A small encoder-decoder audio transcriber, trained from scratch.
Model: encoder rnn gru, decoder activation swiglu.
Training: 2200 steps, batches of 48.
Data: trained on short read English sentences (LibriTTS-R), 26041 training examples, 4.1 epochs.
Rows from block 3 of the text decoder of a small encoder-decoder audio transcriber, named by matrix and row number. Rows with one number belong to one neuron. Each number is 500 + 50 x the weight over its row's rms, rounded and kept within 0 to 999. All counts start at 0. Numbers have three digits each.
After each neuron's rows are labels from the 100 texts, of 14976, where the neuron reaches its largest size: "fires on" is the input token at the peak. Only what is clearly more common there than usual is listed. The data: short read English sentences (LibriTTS-R). In brackets: how many of the 100.
# gate: MLP gate (decoder.blocks.3.mlp.gate.weight, 672x256), inputs 128-255
# fc1: MLP up (decoder.blocks.3.mlp.fc1.weight, 672x256), inputs 128-255
# fc2: MLP down (decoder.blocks.3.mlp.fc2.weight, 256x672, transposed), outputs 128-255

gate.58:457426523493513457584440448448519517507441576600566509474448584492441558486461541445482539603410397483467483500512459484549461495550486479495458523542396473537517551487558471525523509418436492443501585536463484460464519458543478522484466428514530515488577557532497507369495490514490503490439454508499511514482489500532403434512525455425548514486517427517514533524566499563479525551468
fc1.58:500502465520535412471526473434505515470556511596571513452564543547585464490442504543584485522601507431532510503507509491593465483481515533522504579570441436536393509477527508526499468439437473453554446548547477494517507512409514515467422464495467517464628521543485418498491503461490517477483495524537489434428618526453419463455460441471480502479487645522555567472585520600509532474423
fc2.58:482520506613542499432422472566481514498541535507526487479467543473517454437443511452601488477592463488605495484513420557543480503517552515461560505486548449444510564424418484523555558465563511470579470607553524437471551434482447538572465567531462494557410518529409464581477574516569489563547451626493431536464469552534501481433498551437473532416501450506419468486464430606544429534554
fires on: "looked" (43); "i" (15); "no" (10); "look" (8)

gate.200:547538410510503536553475470542473438472530560584383568433563456456526525540483507554397608467557576527429469485467425582486430499538492503528548502493411569517451460580487465508466466539458516543501561475516509547529564452497429527471475417518389475422570501516609508497479500452517571528512444576419434544430490591566457464499488503525495442378531438494423562503489433537459525551490
fc1.200:423548557482456468520423509508483536469510492475565521588471623561463495430590525495635438428551357523529467514483522549511480446400481467440458537518529473594492467490553453505409457480511503498465450393544565436544403536513480494579591472461455478524463493553519520455502585468479420467546548556527446522581445430534503497416501477424501582537490504452535466493494480510502479591632
fc2.200:529616422501481560478465535625466562480538497406448521506518526447524528476512498456388567514482604507480529452491456498576504551492505522545526444535478548533525527538553456590585420541480474465543494541420577475439533563553560515521506499517447458444545505513587444468543424486533548554499452494490495491441471569529514524492500502543529450418526364547424421478511468543515560429475
fires on: "don't" (33); "years" (16); "first" (12)

gate.648:499484472545491512496569483568433497506476539427541516451553422466544473440476538474515513565496474512601475487491451566539472479424545469463437535611520514485546587425527636472486515444522521548516506569475503505450532553453400478420545484461528516440502380527537574457554427511422528517479566466576493591507469392595477463462519545428516549552526532515578513484458458437491500445591
fc1.648:506488476517415582443450408518573455504568582412514509495562506514504439472594454533496454517549478495524454449553464506390467570561500523543472531464486488551476548433519452500477491492481580523471539412500506512427525416515539515536457406421510508387510480472532453459478642608482512487511500504505556518430498524476507579479524499528529503360469532443524532514580564436518515543450
fc2.648:517403494637531569430535500404408456575487450472498539522534463605469507433470532418486499561457525460511603468465544535504493440478524553465409578542515416504582562572487521450488495394648473518431463431528532455530455480514427547451598481485591484513428476482446434563450508444544524512508457564399478452469598519549401488517529521517585426520475488565572506517507576473530558542578
fires on: "do" (31); "of" (22); "there" (16); "to" (7)

gate.552:460492476420427462457521482499513474445394465449545516521452444446549508504543441586476532478399461594498533471484602583487426515544597489470421540490533507481465431526423502587459438500437486550465518460442498558459545550468530497530553516519543582463496506486474491498519581565449540442493554460512596410481420598559494523474502437474511497444548621587411636514503567434496542552467
fc1.552:489527486448521435453504395625481514513560443541577425456516489516464511532462608484476494510514529419531474547638570463499498491520464547490479415535425531506528550526441539524532549482457474408538434600583540442523455415474542440526437541545367560556480422476502544596531408487584577511523527501397461593506564443492439470552423519542536507544427473466522575524523482548476501493556
fc2.552:449578541468486535417456527459533494446445533445492523477551444443518416481610450516458579347515462499446543452516505588517500468479577484423522493471458439608496515533457593531490385471524498552534497545429537529484543493565546489512456500489521491491553525495521507490538541499505468487568609438584511519427473548534446498471630498391440480496497557556527535439458522473541517466530
fires on: "going" (9); "he's" (8)

gate.351:520423402457545469471501541548497468540514480491501590518484517485490515557445581486447478460468604458557556534501501550527496457487518542609421483474489599497507425510441485576512597457530469425533523464458499573356471544497544497452527412526541533496423615546591504479432455475544440402524555500474477429465512473499580500524492532521445445469491427475598420488479465477557505490442
fc1.351:493542497508568535516503493535514526576586477443499470477499524498496507504484515508451448504440428556552404489488441493529507522432454517507545492560451536483477471516479531518511388514562482535461561490511560493538512431529506433443483437567508405530542521488464407469553454497458606526506478548487509491440526430502479600551548430576606581495488615532455566563685485413509424562641
fc2.351:458425423474473458508537494458436569469444515474425529502580539449567382516525588495503513512607467486459419556608491547514439397488511600540553485558606513513500449530497588521536568475534531458377556467461502621483456447574497496537603574600502497510464485484497530480489438518541424501411622543521474554335519372512528481507594547488491433430502541484483567461440478554448511502412
fires on: "do" (68)

gate.187:528500535544475545474493567448488469475516513471531455469478523535524471379559508540522500484479529429498535423495539463472678512464437593446535499488506513516404529366514519565467518535521467607469457455530528385509520483572578545428510457507442548536503534518467517469551519577484463420452580430434452496462554477525618493552550496451451576488472531488437483425507569432490550451531
fc1.187:472584475445515554439499557382457388455502493476520444453500551538522487436557523468558448511488413383443493468521652495461587452493437554400497476491451534598493530448558519467549490489488469553447503529556575392528481509545568531409494492577500450655551502484473574467533451563527441470495519550518455461542512534522487488477451580447485507509507458504460444496552543473502478491574
fc2.187:516511452522490531617578565524467450507462502497506549492488592467517569493532533484495491503513527539479531403600522568597533442503523479509469537497534526501574506417531426529602407470452564433421386425528519552460501489551393408492462471507550572498551487493557405415532480470500527501502472394510441552577492576466520549508544459449558488427409483512486482439477455436553488520442
fires on: "her" (24)

gate.78:414487489493518440549546468486556458507564463541425446473470452523486554530525573525514524511397568596524430495473449524559513484398480536442474469453498507540534560486472507458540510567507534431424451434562493577483615501531524518517477466506383551412356498483446523476558484474599505459431546552584507486418542538509451551413552502559530528488447526481458566549406531533576547478485
fc1.78:542512478547535567533555525518476532487547459550466467585515525509489427513505605522558500501446527576434522497504435536472521511460432465461479518570444407482501567444586469550582516491559578493493438414577550544448491531470512530456396584528424442432446452467462476544539458456460594517426529516495506357576524515539482467512464555454407527539545504484455475503438475453463562506461
fc2.78:508500480467375428589563497493471437535442527461423595525445552451435493445561567468492513572564579469527504487492499536536522461444566479511616455488457548525574447510487473518402448476541405536506503526611482484531370496448415486523481492511536477430552610607436450553454403553428533423599483522393566503512467533519521500505443472541452529513432513554527496511568491534506513544531
fires on: "don't" (70); "not" (13)

gate.483:536495463454474487512470457586511480397529602524553577434517622546482493536616467505476555483444544511491594487558546586496586523419448457489495504531429484549528471492528481553583493410467558491519484572547496620499525539413538440491544445523506426568482458483374516488462472424498570644475560467469485498518476547556507491499570515491488447539502514462433581555508408443490602476475
fc1.483:579480479466529454555474489504517521495515616579470564484593619471457507596468474373479537494449527517462629548574480505534551402532467535482424594542440562550506508511436509521621536519450466507457530597500425564443486492526501426433547452473544487477510518475461463541574399527528514601447564379548441520507476522544514521441540465479491486537473524489488523489528473403512538506512
fc2.483:524438588519601552531401588502488466578505560453498463480533491419570333479501499524388569484556413484484457493406563475492457517545449534436502485414555488405486580462496543494526569490519483547614541507450592493423561453513524551437487495449563477505392518539539558562469421405469472465450499449500410439562461497381451460522469539490503595533550489529511515553518487473383556567483
fires on: "when" (55); "why" (14); "how" (11); "on" (11)

gate.305:531579534482477510651512594493560556519414581519466491524474436569549590401511508591500531501537458537532433534567520521543361390506493428560510502462559490546534467472529511576451545461524471477434441423458537492543486559520543511443544492460469509492490448459521531432455450469457440568581510538462453522510534494499580527482511610459538518518472527508430388458482508468491505546486
fc1.305:429585483478553534478532462446411499461472438503459445416569487476548548498411465467594568583528537549431526429579522414528513582411470470484429508476467512433467477469472542394550528498403470518492574617509576490458478469565490540589478468496550496486507433469536480482625403575499469546494452498495467534603480487501418488451511485460459601531609462471495433503536489519596441431462
fc2.305:501513507504546479569501578537534466603438513501410461526461400465442449531469449411550507561479452453511532482476502439399501418537512594518531560571538507518529564547583425444484581464497490542527450494501495488478495541496496418487509494482401397535497482442504459504385602534494451544478560488460575588563452552377619486525515561481553463509350473546439468486550512595596540468640
fires on: "that" (15); "said" (11); "us" (9)

gate.391:607504467536484486520476510573482585553498534551509451448441533524623476500488517582471507494579549550566517532412412490415557491494516478532458588471402482498597519556414482525469451502485564469542446457512472643520525526670490491506514398552484558484566491493515420540540446426515463553491504514533455514478438509470568467527481519417508514526560411457427464392505551438493402432499
fc1.391:416461521497515469442603471447536471367473403481527493512552500565461493484525456491540470501489512451493554420534570509475436441497526502501455574522579537449466433447528591456511502527470446474493490549541538458480512561412526547556497615390481516520518497414534509483515575561414523517572490529487516388495529438532444579515431479600483502572522521400464531506501526467570543530522
fc2.391:485524485598416476458452454552479459497494477458440452531502552539490450458385511550491503398501451531521528503530466575464477545438544463457540477493581425489579536521552441452460505555435500443461457533467427486505469479496529585417492454436558511465625523508491525622455393501539519522523571419584539548468551486490468542451544491521456430454524583590592534503493454556467452484515
fires on: "shall" (35); "can" (13); "you" (13); "me" (12)

gate.226:487475485506477477536642590429505401446480503584575549462491436469587519495407457526498427574480457480492463522508575574509457518468541509499497515561551561513472514542499449390455438539454409505404464494443432491417494524429485491422462533522494534487404474498441593469485496473548526528472478534491501484515547500511542541543605587528477458542505531585453593446513553431520481488560
fc1.226:486570584440464504519446441512482539562517581480561523541493584467441461501590495483516582450478573506473506545465468508427567504443537476455545559382553464472474481480524457608557561598457528525463496469543566530561466543559526509488561540496519421430488494555539470551505463382536445500534523432431549487472449450495461465495468447524459534379525508497438492449445408455421563553568
fc2.226:470479466503475474547518514566536468493471456611474552502546472462412486449532446436467562474538505504449536488572544584561507584459529504461534497518511461533507431549454625405514533564425458469439559508495494465430543440507438438513493418536472410508571568454527545570514531594506480390465508544456448507486409490458560524474527563533524462514539436537461419555538432499475475579561
fires on: "looked" (20); "back" (10)

gate.189:577594487527497521556454587517542528572516509523511484520582490559411433545547512525497497476475423449409456455478508536521518547480532605614486582542478446382465558427494497512533547466495475487457466561473560495476443402473545467511467415500567430543414587490494506507474483493553441447488532498520561545546573499488482484524441440484574509462545432548458447535528533547417479453542
fc1.189:520452509480473507428343513479587594568631483578587545438509522518457505521471512554576467525445453497493574462529505570541504431540467511457537473474511605516527452498430395519439459398449354548531475533506528560514445504577482463570496479503462459458484565493475452441461500529461474464604579454500447502543490567524531466562475474549471478452476374457571464495544537480487488448430
fc2.189:443439462419545505393431523501475481544483494536492481476466536533498543489386550545527457458554518484525497586505456522554594610526492558419502404468449455547476417573527492511490531513501440542541572477476496523591448531511462434481466439423517524569512500439509508571486502526510482534593505432404520508489437514556417562614492518455480461593538451393518536494495484519548502503480
fires on: "do" (32); "know" (19); "out" (14); "up" (8)

gate.662:491574502522448525550586472496481554420523527514542461486641450429540526529537472415480538502375475555545518552505503589527431538517563505454489399547466585477405464469412528452534503475515428496493485473618449395454522430477561506467548540487462471548459480520469561417460533560480393403602480484610486502550459424504552482426538512467580441459530544493532416492511519527487589515565
fc1.662:586474509497541561479437531519469565509491432535504579528461519581433514464520432516477403508505464489432452359597576513474469551497491496574526475467466452537522487493593495483566534461492441454465522514397512550489537480504552508491508540499559473523540497478439407578469492353532523566468482543480511423397480497515494419480536442357485580442465456553481507415519508521536488525445
fc2.662:561542482566504461530501426452527464484472447578443561512554538487503564521575469417392448532546512437496437546500471484449562526500511532539630509466472457501455432546457480458487507504505476473535418537526506531471476450482547563465478512471531515558511501564568505485564548480487563471647447544607513601561417500485457485574553478459446519456488498447514599486582536589494367384463
fires on: "shall" (28); "so" (12); "am" (8)

gate.155:457521518510572421509563543507472463593524462579479544512520632498583498500450525493499359505424515535432456417530498450470498594507416509535489496474558554515570571549507514517544572502489463490415526484494565508536515487452494463520518455539440639497489502562483542510476495566534562470483527560540438489479511539544551504469540493412529549363547534411481450578404421537593556433561
fc1.155:556394451533527555531453525516485426496490571460495430410427548544527549596460388563447477539497582521573483523511452500457576490501530440427501496542524537468460542463487521470541498550516573526464394469589473517568433489480521535431523482478396492353543589415477482480515594510504406458455601444462562504427604508446459479505591492522487408508536468600446503542492351472473419515546
fc2.155:455442447506542533491525532506626475494468452535478517624482466571497511468446527432440436539528463533524527461610492421516522493506491477513539485515475545505416450529530399426527538485478531434483518416509566552614477406537466434475489522551511457506492550538468490536660537465458435614585588543589366433506544487525471456572436571517516475483466491529499532424504424470557559373564
fires on: "the" (37); "not" (29); "only" (9)

gate.441:546557435522596502528510585538518462500455480397446514449404467522602465457548462538600416416412512542608528501397470477546503452472429464495509425438513483574521467486464444441506517449442462431529513479416498482562472472506520450472602503539539548546499490450534410438519527486438582487470504515382494478478505554460501492486547475464535569528546576456523563503436449462581538586533
fc1.441:476397536385496499474506449452638444588433507436533444462487461482607454555477387593512483444403518523499446442475570508628450524574535461440467534476520610493461489461524443373543552459518499488523511487539529470542463508525479517491505510413481500516428398488524484527491463516448549532539419544494473489460495542527509508423461528528492635486597524464508506479521492520458509562570
fc2.441:498581493512491477480419466403475556399471492550481486538592586545489484462430477510410452483513617563467404490441569495453502492556536508506488555501535521480489523436508550506392476520505467526495531495516407531575482603452515490500572510558499496461430507547446494435463508412543451575431413501459426417522498520474601525503508471566507518412516483543610446460466525457563487479437
fires on: "that" (14); "this" (13)

gate.36:555512461536553553466505497630462431493455488463544522419457532419522494465414384497592496455450432594505523558539466409622564526502448441510463426411545478476441529483501494526431525407519538516341506488507442515518448437465601477526508452459539467534404518543515496496513479483525500405658493505389507553478514575479553415485535485424566502503431461514532583542464453454486586506561
fc1.36:553523531550488535469530455589456420521431495464493475440422518398466468425515434547584495479477425528519518518422489472537593529425524478561495469445488587445418479513529474519547539438499579574338444478481439484501438391497623492527580507538601484496509506555551488539552548445455488399580587448440513532482521500433560408487571542421506585489523500539507549517555408562533644543509
fc2.36:492422497497586497467494471466457523574488502454589533473489542450466476554578658481423592594477531520475481445458524517519468427484503549374459512536474535497505585486537453441543540453521486595465508453499556460458513429462469549625489514495523577472604547455485544463497526419491552563489548492472575491488505441496470522442517510455504483423475442578396403517356416437457507483516
fires on: "who" (24); "good" (10); "thank" (9)

gate.195:565552453611552536475445459462517479501505496497539493518448453537554501536516512535560443512467483565397496471542527551473590560507528456443442518479481479442508462479502461523548520519400454598444399529595519436545533471459499510479480475473431469459546542532497484628466437557450505438498541498569484562440551496476531540423467432508538524459579614471510510511517447533528546451605
fc1.195:524515435450461457429387528464514548504494561461584551453561358521497490473557494519479518532344599512469540419506493498525429382467463507551564493552621518445554445538480545490553468475475529472459547435425466480481514503510513411508494554518605548463549515611539513435488546462530516540511435547558437472532441625535587562480541574492484520537466430551526513512508396445485515475462
fc2.195:436569435417463497473443460538500471614528546394562476510469452482522456453556476628530445535621571540470411445500527550617546526516432492528526484453446488519520481473513511534519500579528467506435506546427455433519492487478607549505490492433543520453491498591578550444529464486435449545566537558482599532447489569533506494471499512467579572520450440466563515539447543496436508539524
fires on: "don't" (54); "of" (33)

gate.141:512445675502481402469473476424443510520488532515460526559480428481466525388497508536473506546472491467544500491486565503486515484542450447550420624501587439536474511516504601551523467511610472514541541508439523562524491420518525485459575573510437481436554551446463444514452511501513516366550531417494505558409465440563532488466533439364514558460519429416452423534448520607491513461515
fc1.141:490519443473483496496558491501517491447471558528428515463424554508575574560571521555540500488466557477503532458595489452589481473425391391512519476479547489510519520473511419503510472570479551559411523471616524562519518444557505464532443380540553535500538508534508544554443444540506520498503431525499411537554523533529532387553529430528433477548477518467530532513497466448542497473583
fc2.141:481500579483559478437474424553477533482577587506519476429482485530513562502493476545522442575443518498459622450448428533575509489517466494601456527423495477425585462498458509452502441512480557539490486454484553472484472487484509603535493474470541475420442536560449505417557432532597542567536467491586515490500432549584505540508510464465422487511501530520551453488415477503474460449499
fires on: "do" (35); "to" (10); "he" (7)

gate.495:408464462547525521559558492438525539491564531469503458458516432535516488444482508464443446466496451533566487545525467566484465627417393587453446581506467485485459519478444481458421557440453498584441500429420520563552523544507556518497452566337514467619537543515424583483554523426544418494505506567492513535529503515450506431414550408582395403398361495489500483458467587520454537594471
fc1.495:517554569459483508447475404556489496567495500460566486477521494490492458559491539488445463514551482698539439471435503536546606531470441451513393445576494524535551478463469497551488430545569645466480469565493414534505426532504581454545441574580471493485580503464483453522558507506482477437506517517453477541544527455464477435473485465552504471542481496443430516418547491541551473530527
fc2.495:475496599490486540484530582578474535446589493403512515579549382471509482427542427511481485437431453485499535512521481547562459517518535568549571494500514473475546451559397471549521528506460519402579504390471525470472453523502517459466511528400453553552556428557501535507442468501543506312517542560508453497575456513452511440547623450600536427566448505462475491538450525499561596553438
fires on: "looked" (66); "look" (14)

gate.626:396455504453593477480513395623466577555528493580502464543435523496599545579471486478492527511509470606499408449499505484513530457557506525589462515490571459529467446511482595489546534484494497497543462528571532538441512505592500523514471468523546516560484499628481466477549450518440440468454423532531483465508448513439573483461553523466440481537570452430544485457496506562355459480506
fc1.626:425528470427477520466467519492459566566558520545430471496554468489507475528575573545521523448424533444602531557559544478555421390453389529530600503526521536482521501482500578476533522541477556476449511502536368466507514556580481492467541455470490506460482507391483526485517639542397506524562528626462536425530479438469435473460449458552510487523445497577436418466488424459566477556493
fc2.626:371551509580391501496456400534534503524532500438524527440482535527547442554563477489533570513503414527472518531511583555495423460519480536543439464537523512478477530530512529504422567533444544566480475451589505498438483582590525557577455518501535449474467483469533443466565518505394423485487436513538598510484527497503455538504508481511482506549429551518602434465543485501523549505461
fires on: "shall" (12); "what's" (10); "talk" (8); "should" (8)

gate.362:505544414515479558429494533489431483505529518438523526614507506520459472540530538514505504539489443530552456472470495424539529488507471544514564365451480534505548377521494492507398396554501575589486497516484435472475532480597492602518599445489553494549392494484510535485456477512505560359476448519443482517473487510471456411454460425520560472482439440515547552530474456504567477447516
fc1.362:546478504481511453523482455506487465564552482571478510492522505428462477396538501502510501443437530564575454497485598548461546561514521467524449453525549526454569571589513465559501653442548481557570522586592519445478456525438531424450402532555509467477469484507427534609575441481498440520464506523563397625499488558597555494597524579426469576463441448473538525514532546553484469511487
fc2.362:480425523446432518459410501453422510532569482396471425494528493582460443578506569534464486534550571426528439450446525406478547492555439524550491527480526558538489528513471432442491496586540517498535514435423479481545422536570554494575514528526567452450454469518531431499535520482415537488410493471513483486528580585593444447384509498516481474416453467518486486483452423465524409546510
fires on: "her" (18); "their" (9)

gate.478:487476492513440471594551460525469451475573509507597494482476528521528502509558446549475516543424473476523478508534482516490514416441439454484480537570501447552535416566476525533517535479382503453433531538554457407566476460481444554448460543509583496563533528509528468503460521536538511348513619432457531519432590610539488488476554552540524566527429503496547488555541508554529459507505
fc1.478:497566563422513454499508538522601520464445481475436501453531568484470476478506552503531527484551444526446445519564531410505466467445464421478427521531518561493513527496574481492515520537430452445505358468483572506492508525458500543533479446474543357460485470511555500404550505488444457405531498457430550535586508446494450429578485538452567587558501473551476449494450571536530489503509
fc2.478:433499514520506516458588543537611429447433505497404516477541462551411436567622537473526512386565524402483499580478475528456549489544527508398511458492480529528592522444571418461449523461515451517419507429476490479488432483461492579619500534568468493548482404497530454440518564542417553461541591482474480481539607465455480464452562483502489556498586464565468451473444444509539533561496
fires on: "do" (94)

gate.547:483459482494567418476391487528559456464512557541562443558566500546577530532531495527478484459516460593504530495473402445574388507507506463501546529533430535523515462504479506600566615534470461548513424494556565481440405467560520619407480521548544525530485460534478476333560459469456583436517561513443505503596579533540492486433481498493520576542593544557526488505514491481600417509508
fc1.547:467473443521564396502457531489590478455605528533554461535526427560489438510513489505473542454526456570430541467503504511601431540561517484479494575438379474536549494510582511582493542526541462553559455489516587484437485493516420555453467545540467472520485517436513533441503381508442486516443572521452537508606525484440497522581519589394486541487547483533527421450554506499497462475520
fc2.547:489492448410470520504514555554639465472598484433582557453505508495427413458519505437463516443579579437503445511528543466502563402377495515467561532559465558539510492516542507545476509448499497505516558519599581496506479527444428569520496509448478485507426568449495532539528493534557427494519464580434456457490445504454549432506410493408591476498540474494459409488526443480532483445538
fires on: "when" (43); "let" (29); "a" (11)

gate.217:585449470434453561503545487574532552480522463419510407475497462535506497488511459514464528542571497526487429521435490478543476521419530469503533481584529576490400515505581446546478446543503430504513470480539478538537473524483503510489453492489584559524416467520580463447504464488569481494428567514424523554519494495358511526538420509480464454451492485477445515562377542500584456523510
fc1.217:524473496493528512494535472474482524556485484482476461586491496474447511505573409539455464527473353455446415494548530381482454517533465499443525518571511528389423406510486505424508461505572532547573547444493509515530561422503502440500437506463538590515491453584543519535514596479490521516495483498467574460473466522477463534511469468492513443548528582615532434557526422491438525535525
fc2.217:490515560507474562505566496450503489464426501556448409455478525417466442399539466588435554511590494495465469538520492481587465532591409437466462511469458546505493480456519458471476524565497472475563443491471465503525504501570522415518536482546515539423524577605494503501492413510429549598502530465430467436591538540505450407502545592484420517482502569485511478530525452523495548565532
fires on: "do" (40)

gate.240:548441520566469505520514531547502519437562433490434471440465482470461640482555382529470533393464489550455489434521478500407505539523558452456439533551430463439470463508522528455570520449516552547591525546539451608535461535521504536399504510510455418577529482497537409562433551509514491529494527517446570437448481481434517597453427432527539528392495505500518516564507541474508565425458
fc1.240:536522460485447508500483458445476504451432495545492555505497431470581463465422565504523581529488462490548537516425552418517483427489545532548574455467561490516502437457434606487522555541412550534472413437445551485428520559533632485529449483509601506527558560545422483462528477504487510514547437401444528563615450466386506486477462616513525532499510364527559558471481535471549466465502
fc2.240:555596441553574538457479576488448517503559525417466469452488495484492474438602501526431508551491514540554405461531436483487487546492519492530495584517641544587492491536507471651530403477504516470466561600495512554471493443473446449537489394486530558421569476465524565460465568428476483476637375562548469522452488541537492456537573614422509479480445486513467473537430479430448478515550
fires on: "don't" (84); "you" (13)

gate.98:570384478458500563520488520517467389556527576462466502460488481511545549442545483569507468565530453503463570514438462536464578428615540492542518542483534482501565505494452529410523515503562494405542568561470489521367537427460559566428389530494551578459576559544456499458378459506561399500595579460509517523486563565589553422521468491531537569476477525484542466478391438451499431527485
fc1.98:535513577527593520551493448466498626553517404469480389492493499585539563524493486395537481505523587529450477443514590434517382618415452466505496492516488497494487540493520468490466556487495513463456517529471458544536518552583527492470458567525576469470497524469465556544572519371544636453507509534394529475508457537494511564511497546577488487588475572577477496448620432523505490550528
fc2.98:387525480549458497476490442462532531548524452556443519452536457466447471531610517555517479501531561490549493500538470539600456569503492487519528548448505498423629550514354486546536430503486428528448525551407537523458530526503443511583493479584544491436467559445478499411517561497527479494473606481482548520543524471454501431451505596504504533540475538494497574470481510430530493462567
fires on: "the" (54); "never" (45)

gate.228:507498581504505502458435540553498423530517580537462506452493516566606509460469504503578510482512524567546475512404384527497513435506562524561498549465483441389444528459447530453486520386501436503531556485586521504443459489549485512556504499481528427460409465535420475488522443590498485445466591548563432426477591516664455437519551416526610436515492421493485506510541505531574541491480
fc1.228:463475519521538499445532553517617413595598481537553505463596546399504509588402485473595552558451441489534537485554565502602488487529596509487552527632489558487499444490554502482479454492514501365522510396540540509500442478450418479446628460396485474479545482519450485422488469489502532563519587550554397429483527539501496449471533557500508437531567520482460563482443485503487370520427
fc2.228:530499480461556513492651524524557405465383506597508533491489509494484575517437464621488564525554435529546527579535409548568483452422548571573597488555471500474509457502571571446536562546479447417478511470583406558527429418516474479494464503478528490511424463474491568362552510403543626557558488475507508493499512451508458373539461480543500453461459468509526558554475484614511410463502
fires on: "who" (18); "at" (16); "about" (11); "will" (7)

gate.532:471498546659591539609552450424427501480424533525564507514541581448424599428473487499557478500643471561482474534524496532497436467546518467464440467455530502392501584544474553506446481501475486536554563470504489453473370543523575489570498515442467546522577521674430553521515459497476520487418537521522468478464488558431452495478509427515501444426554473462516527634467535484485573545538
fc1.532:558492577578544580441538540544401500460401532553462551532505606462440583499439463532573470591479417499426507560448521498454386426522507592450441452468434501411508574490517536511490528465596501456567431411574560539468476547495599537528461557424526489566521497553504473523576450458550460575465490532493458557541516512459546518525509404522525446412530485447484433557479518443488514506544
fc2.532:435550521535426469557548545450515437545503509464628475526482496457415485421554500562504532566477509528426488478439427477503513447528598443508591558553511491465493440548539446526511536484471487477497472470498418527511545504470508531487418442558588532590423495445490486510480526507419486426436454492533507481463552496553539516474419507463491548606449423487460511580543495544493510451477
fires on: "who" (65); "what" (10); "always" (7)

gate.467:489594616465562444502424509491453479476488568563388547461444555469515449373479461526522598442432548520513447560554574517452548512503472577527499508561547505470491531412459512482508545533578470484556523490560561536519509456477562489525478544488494512541563440475564467581466470472424462393485565377449462537529473418465441518542378466458447484472481509486521465559490463560507559497464
fc1.467:484459495534541599505498532422526529494524445505561500575428507556410525578505560498596394580573537482539504492476436542469497542539565459432508484415421463445553479546462519546495495540556576508536475498426592621544556515627595569544500498492506513512576464583422490439528483538533542534476514541584494513459500486509448570449536536527537416521496462559453590566500478433455481491550
fc2.467:571454491498552486498407415472512373511565451556454486549485482480481483498497470537508541518515419460569483494433468495512510479561420577473572463525603474543568464506459542607453487449453457478475439484627455489439541502475495485524450558471561450484521517477456591511491572398508530522439490455529569518529444467499566499464398446531584470517480529450600549600496415446530538483442
fires on: "do" (78); "with" (10)

gate.171:485549493596492466489515378493493589501514489413462426501481468547464556434541554540460518487484499496453504577465470499489513498522445491464501523534511508561512539513560421533438504585451458482503488583460482493552454558485419523403475526450581491474585439527572519514645397417439475476483409514546521542501417549486498565432477502482454558469445487490513473579546524347416430445520
fc1.171:468488437546444514437484510439566492509598538487363471559550507503508546504545504464512500495472443529419438505440527488475466449506475515503481531488508450543553601459506549503442479505438450480476466606528553541536546533512432562406595542472502465487515484457539512575602475421459442508540566504508449539557376472495486543469403459481545478465498529502532518525533568422398474549573
fc2.171:611529437471508515516553502535541468471510477457453542619451522505469529497523518390521444548502498479598440441525452413454508445572539514477543578507350430492471526425540493540553398511408498521571499495465535451471487476508523476447487471476544568518455523525562438400547446512538479528474482493524550420526643429552439551423601463513479559515500462518399510425546539486487513499519
fires on: "looked" (30); "the" (10)

gate.43:498524473540506530505410513498560555536511633585564474438507485460535448471456541548483459452488480511516399486432540498488471463558418512549559423475553566467470477493531481535529471519515508487535556439436480483492418470475414490639497467494461518536601477531617653501503576471569522477464488437544463422509480470579438400557493480485384495494450447521413471446431444441568507510531
fc1.43:507616486527582572529530525446431548487422548464669426576451500458434436459559582453468526494433479533546467531460477450479478485540411508467511380429488478533521494501488533507584468447490515444517503464341527441432497536432478485558410485535571487555488506542599543544530566484518579468524465443490541471544544482460505469513502497513460551547573443566500462520437456528546502560450
fc2.43:625492491454536489545524489453497518507437480543557526624415500625511440566556469407464499596428475497465504464563444551495504484493489563541492492487384430554527524410509500624536467465502569540403449562512578495504491582446513436463547432496505475439429428449561515548443492579439575516537478558450451468458491478425463558436564505498464538495531581599513512523454416494438438493541
fires on: "her" (77); "'" (22)

gate.301:609456459561472567580516540420532513494463474504493485510466526473573548467519480433421437499440394570535564514435500632409495467527436488517485549468465585461548528553554532555385439498625488546509501443562501524475432426568464516576495436505473540527534530458531497513409481409560514515492461555540505467479462507494504542576478577408508539445526428518465513545398551467590532465541
fc1.301:451462472450401518461434525499417432479436515506541542456469523494456501424458494550585505539543484362566516538554512512620562553472515424553490459439457445585498502494524418554528521481563523510547477481552490465476606578382560491451534461488471458456465525535421530466472494584443463500552477526487477454484480455459475496502489496568532489478488540639534483548630435463528486510467
fc2.301:512523432415486442508508451455469448527419529493449561488633564474507396557479516478511439554486523472450484549515551539518489512450439598545506512509494481461548378581557509480449475492475517494480529543538444519537472485485437423497412554508480561490443502481415574506494555509525452514507529444585587527469483615577558450449406454423523579451501464519429542553466478538491480532495
fires on: "the" (49); "he" (19); "she" (17)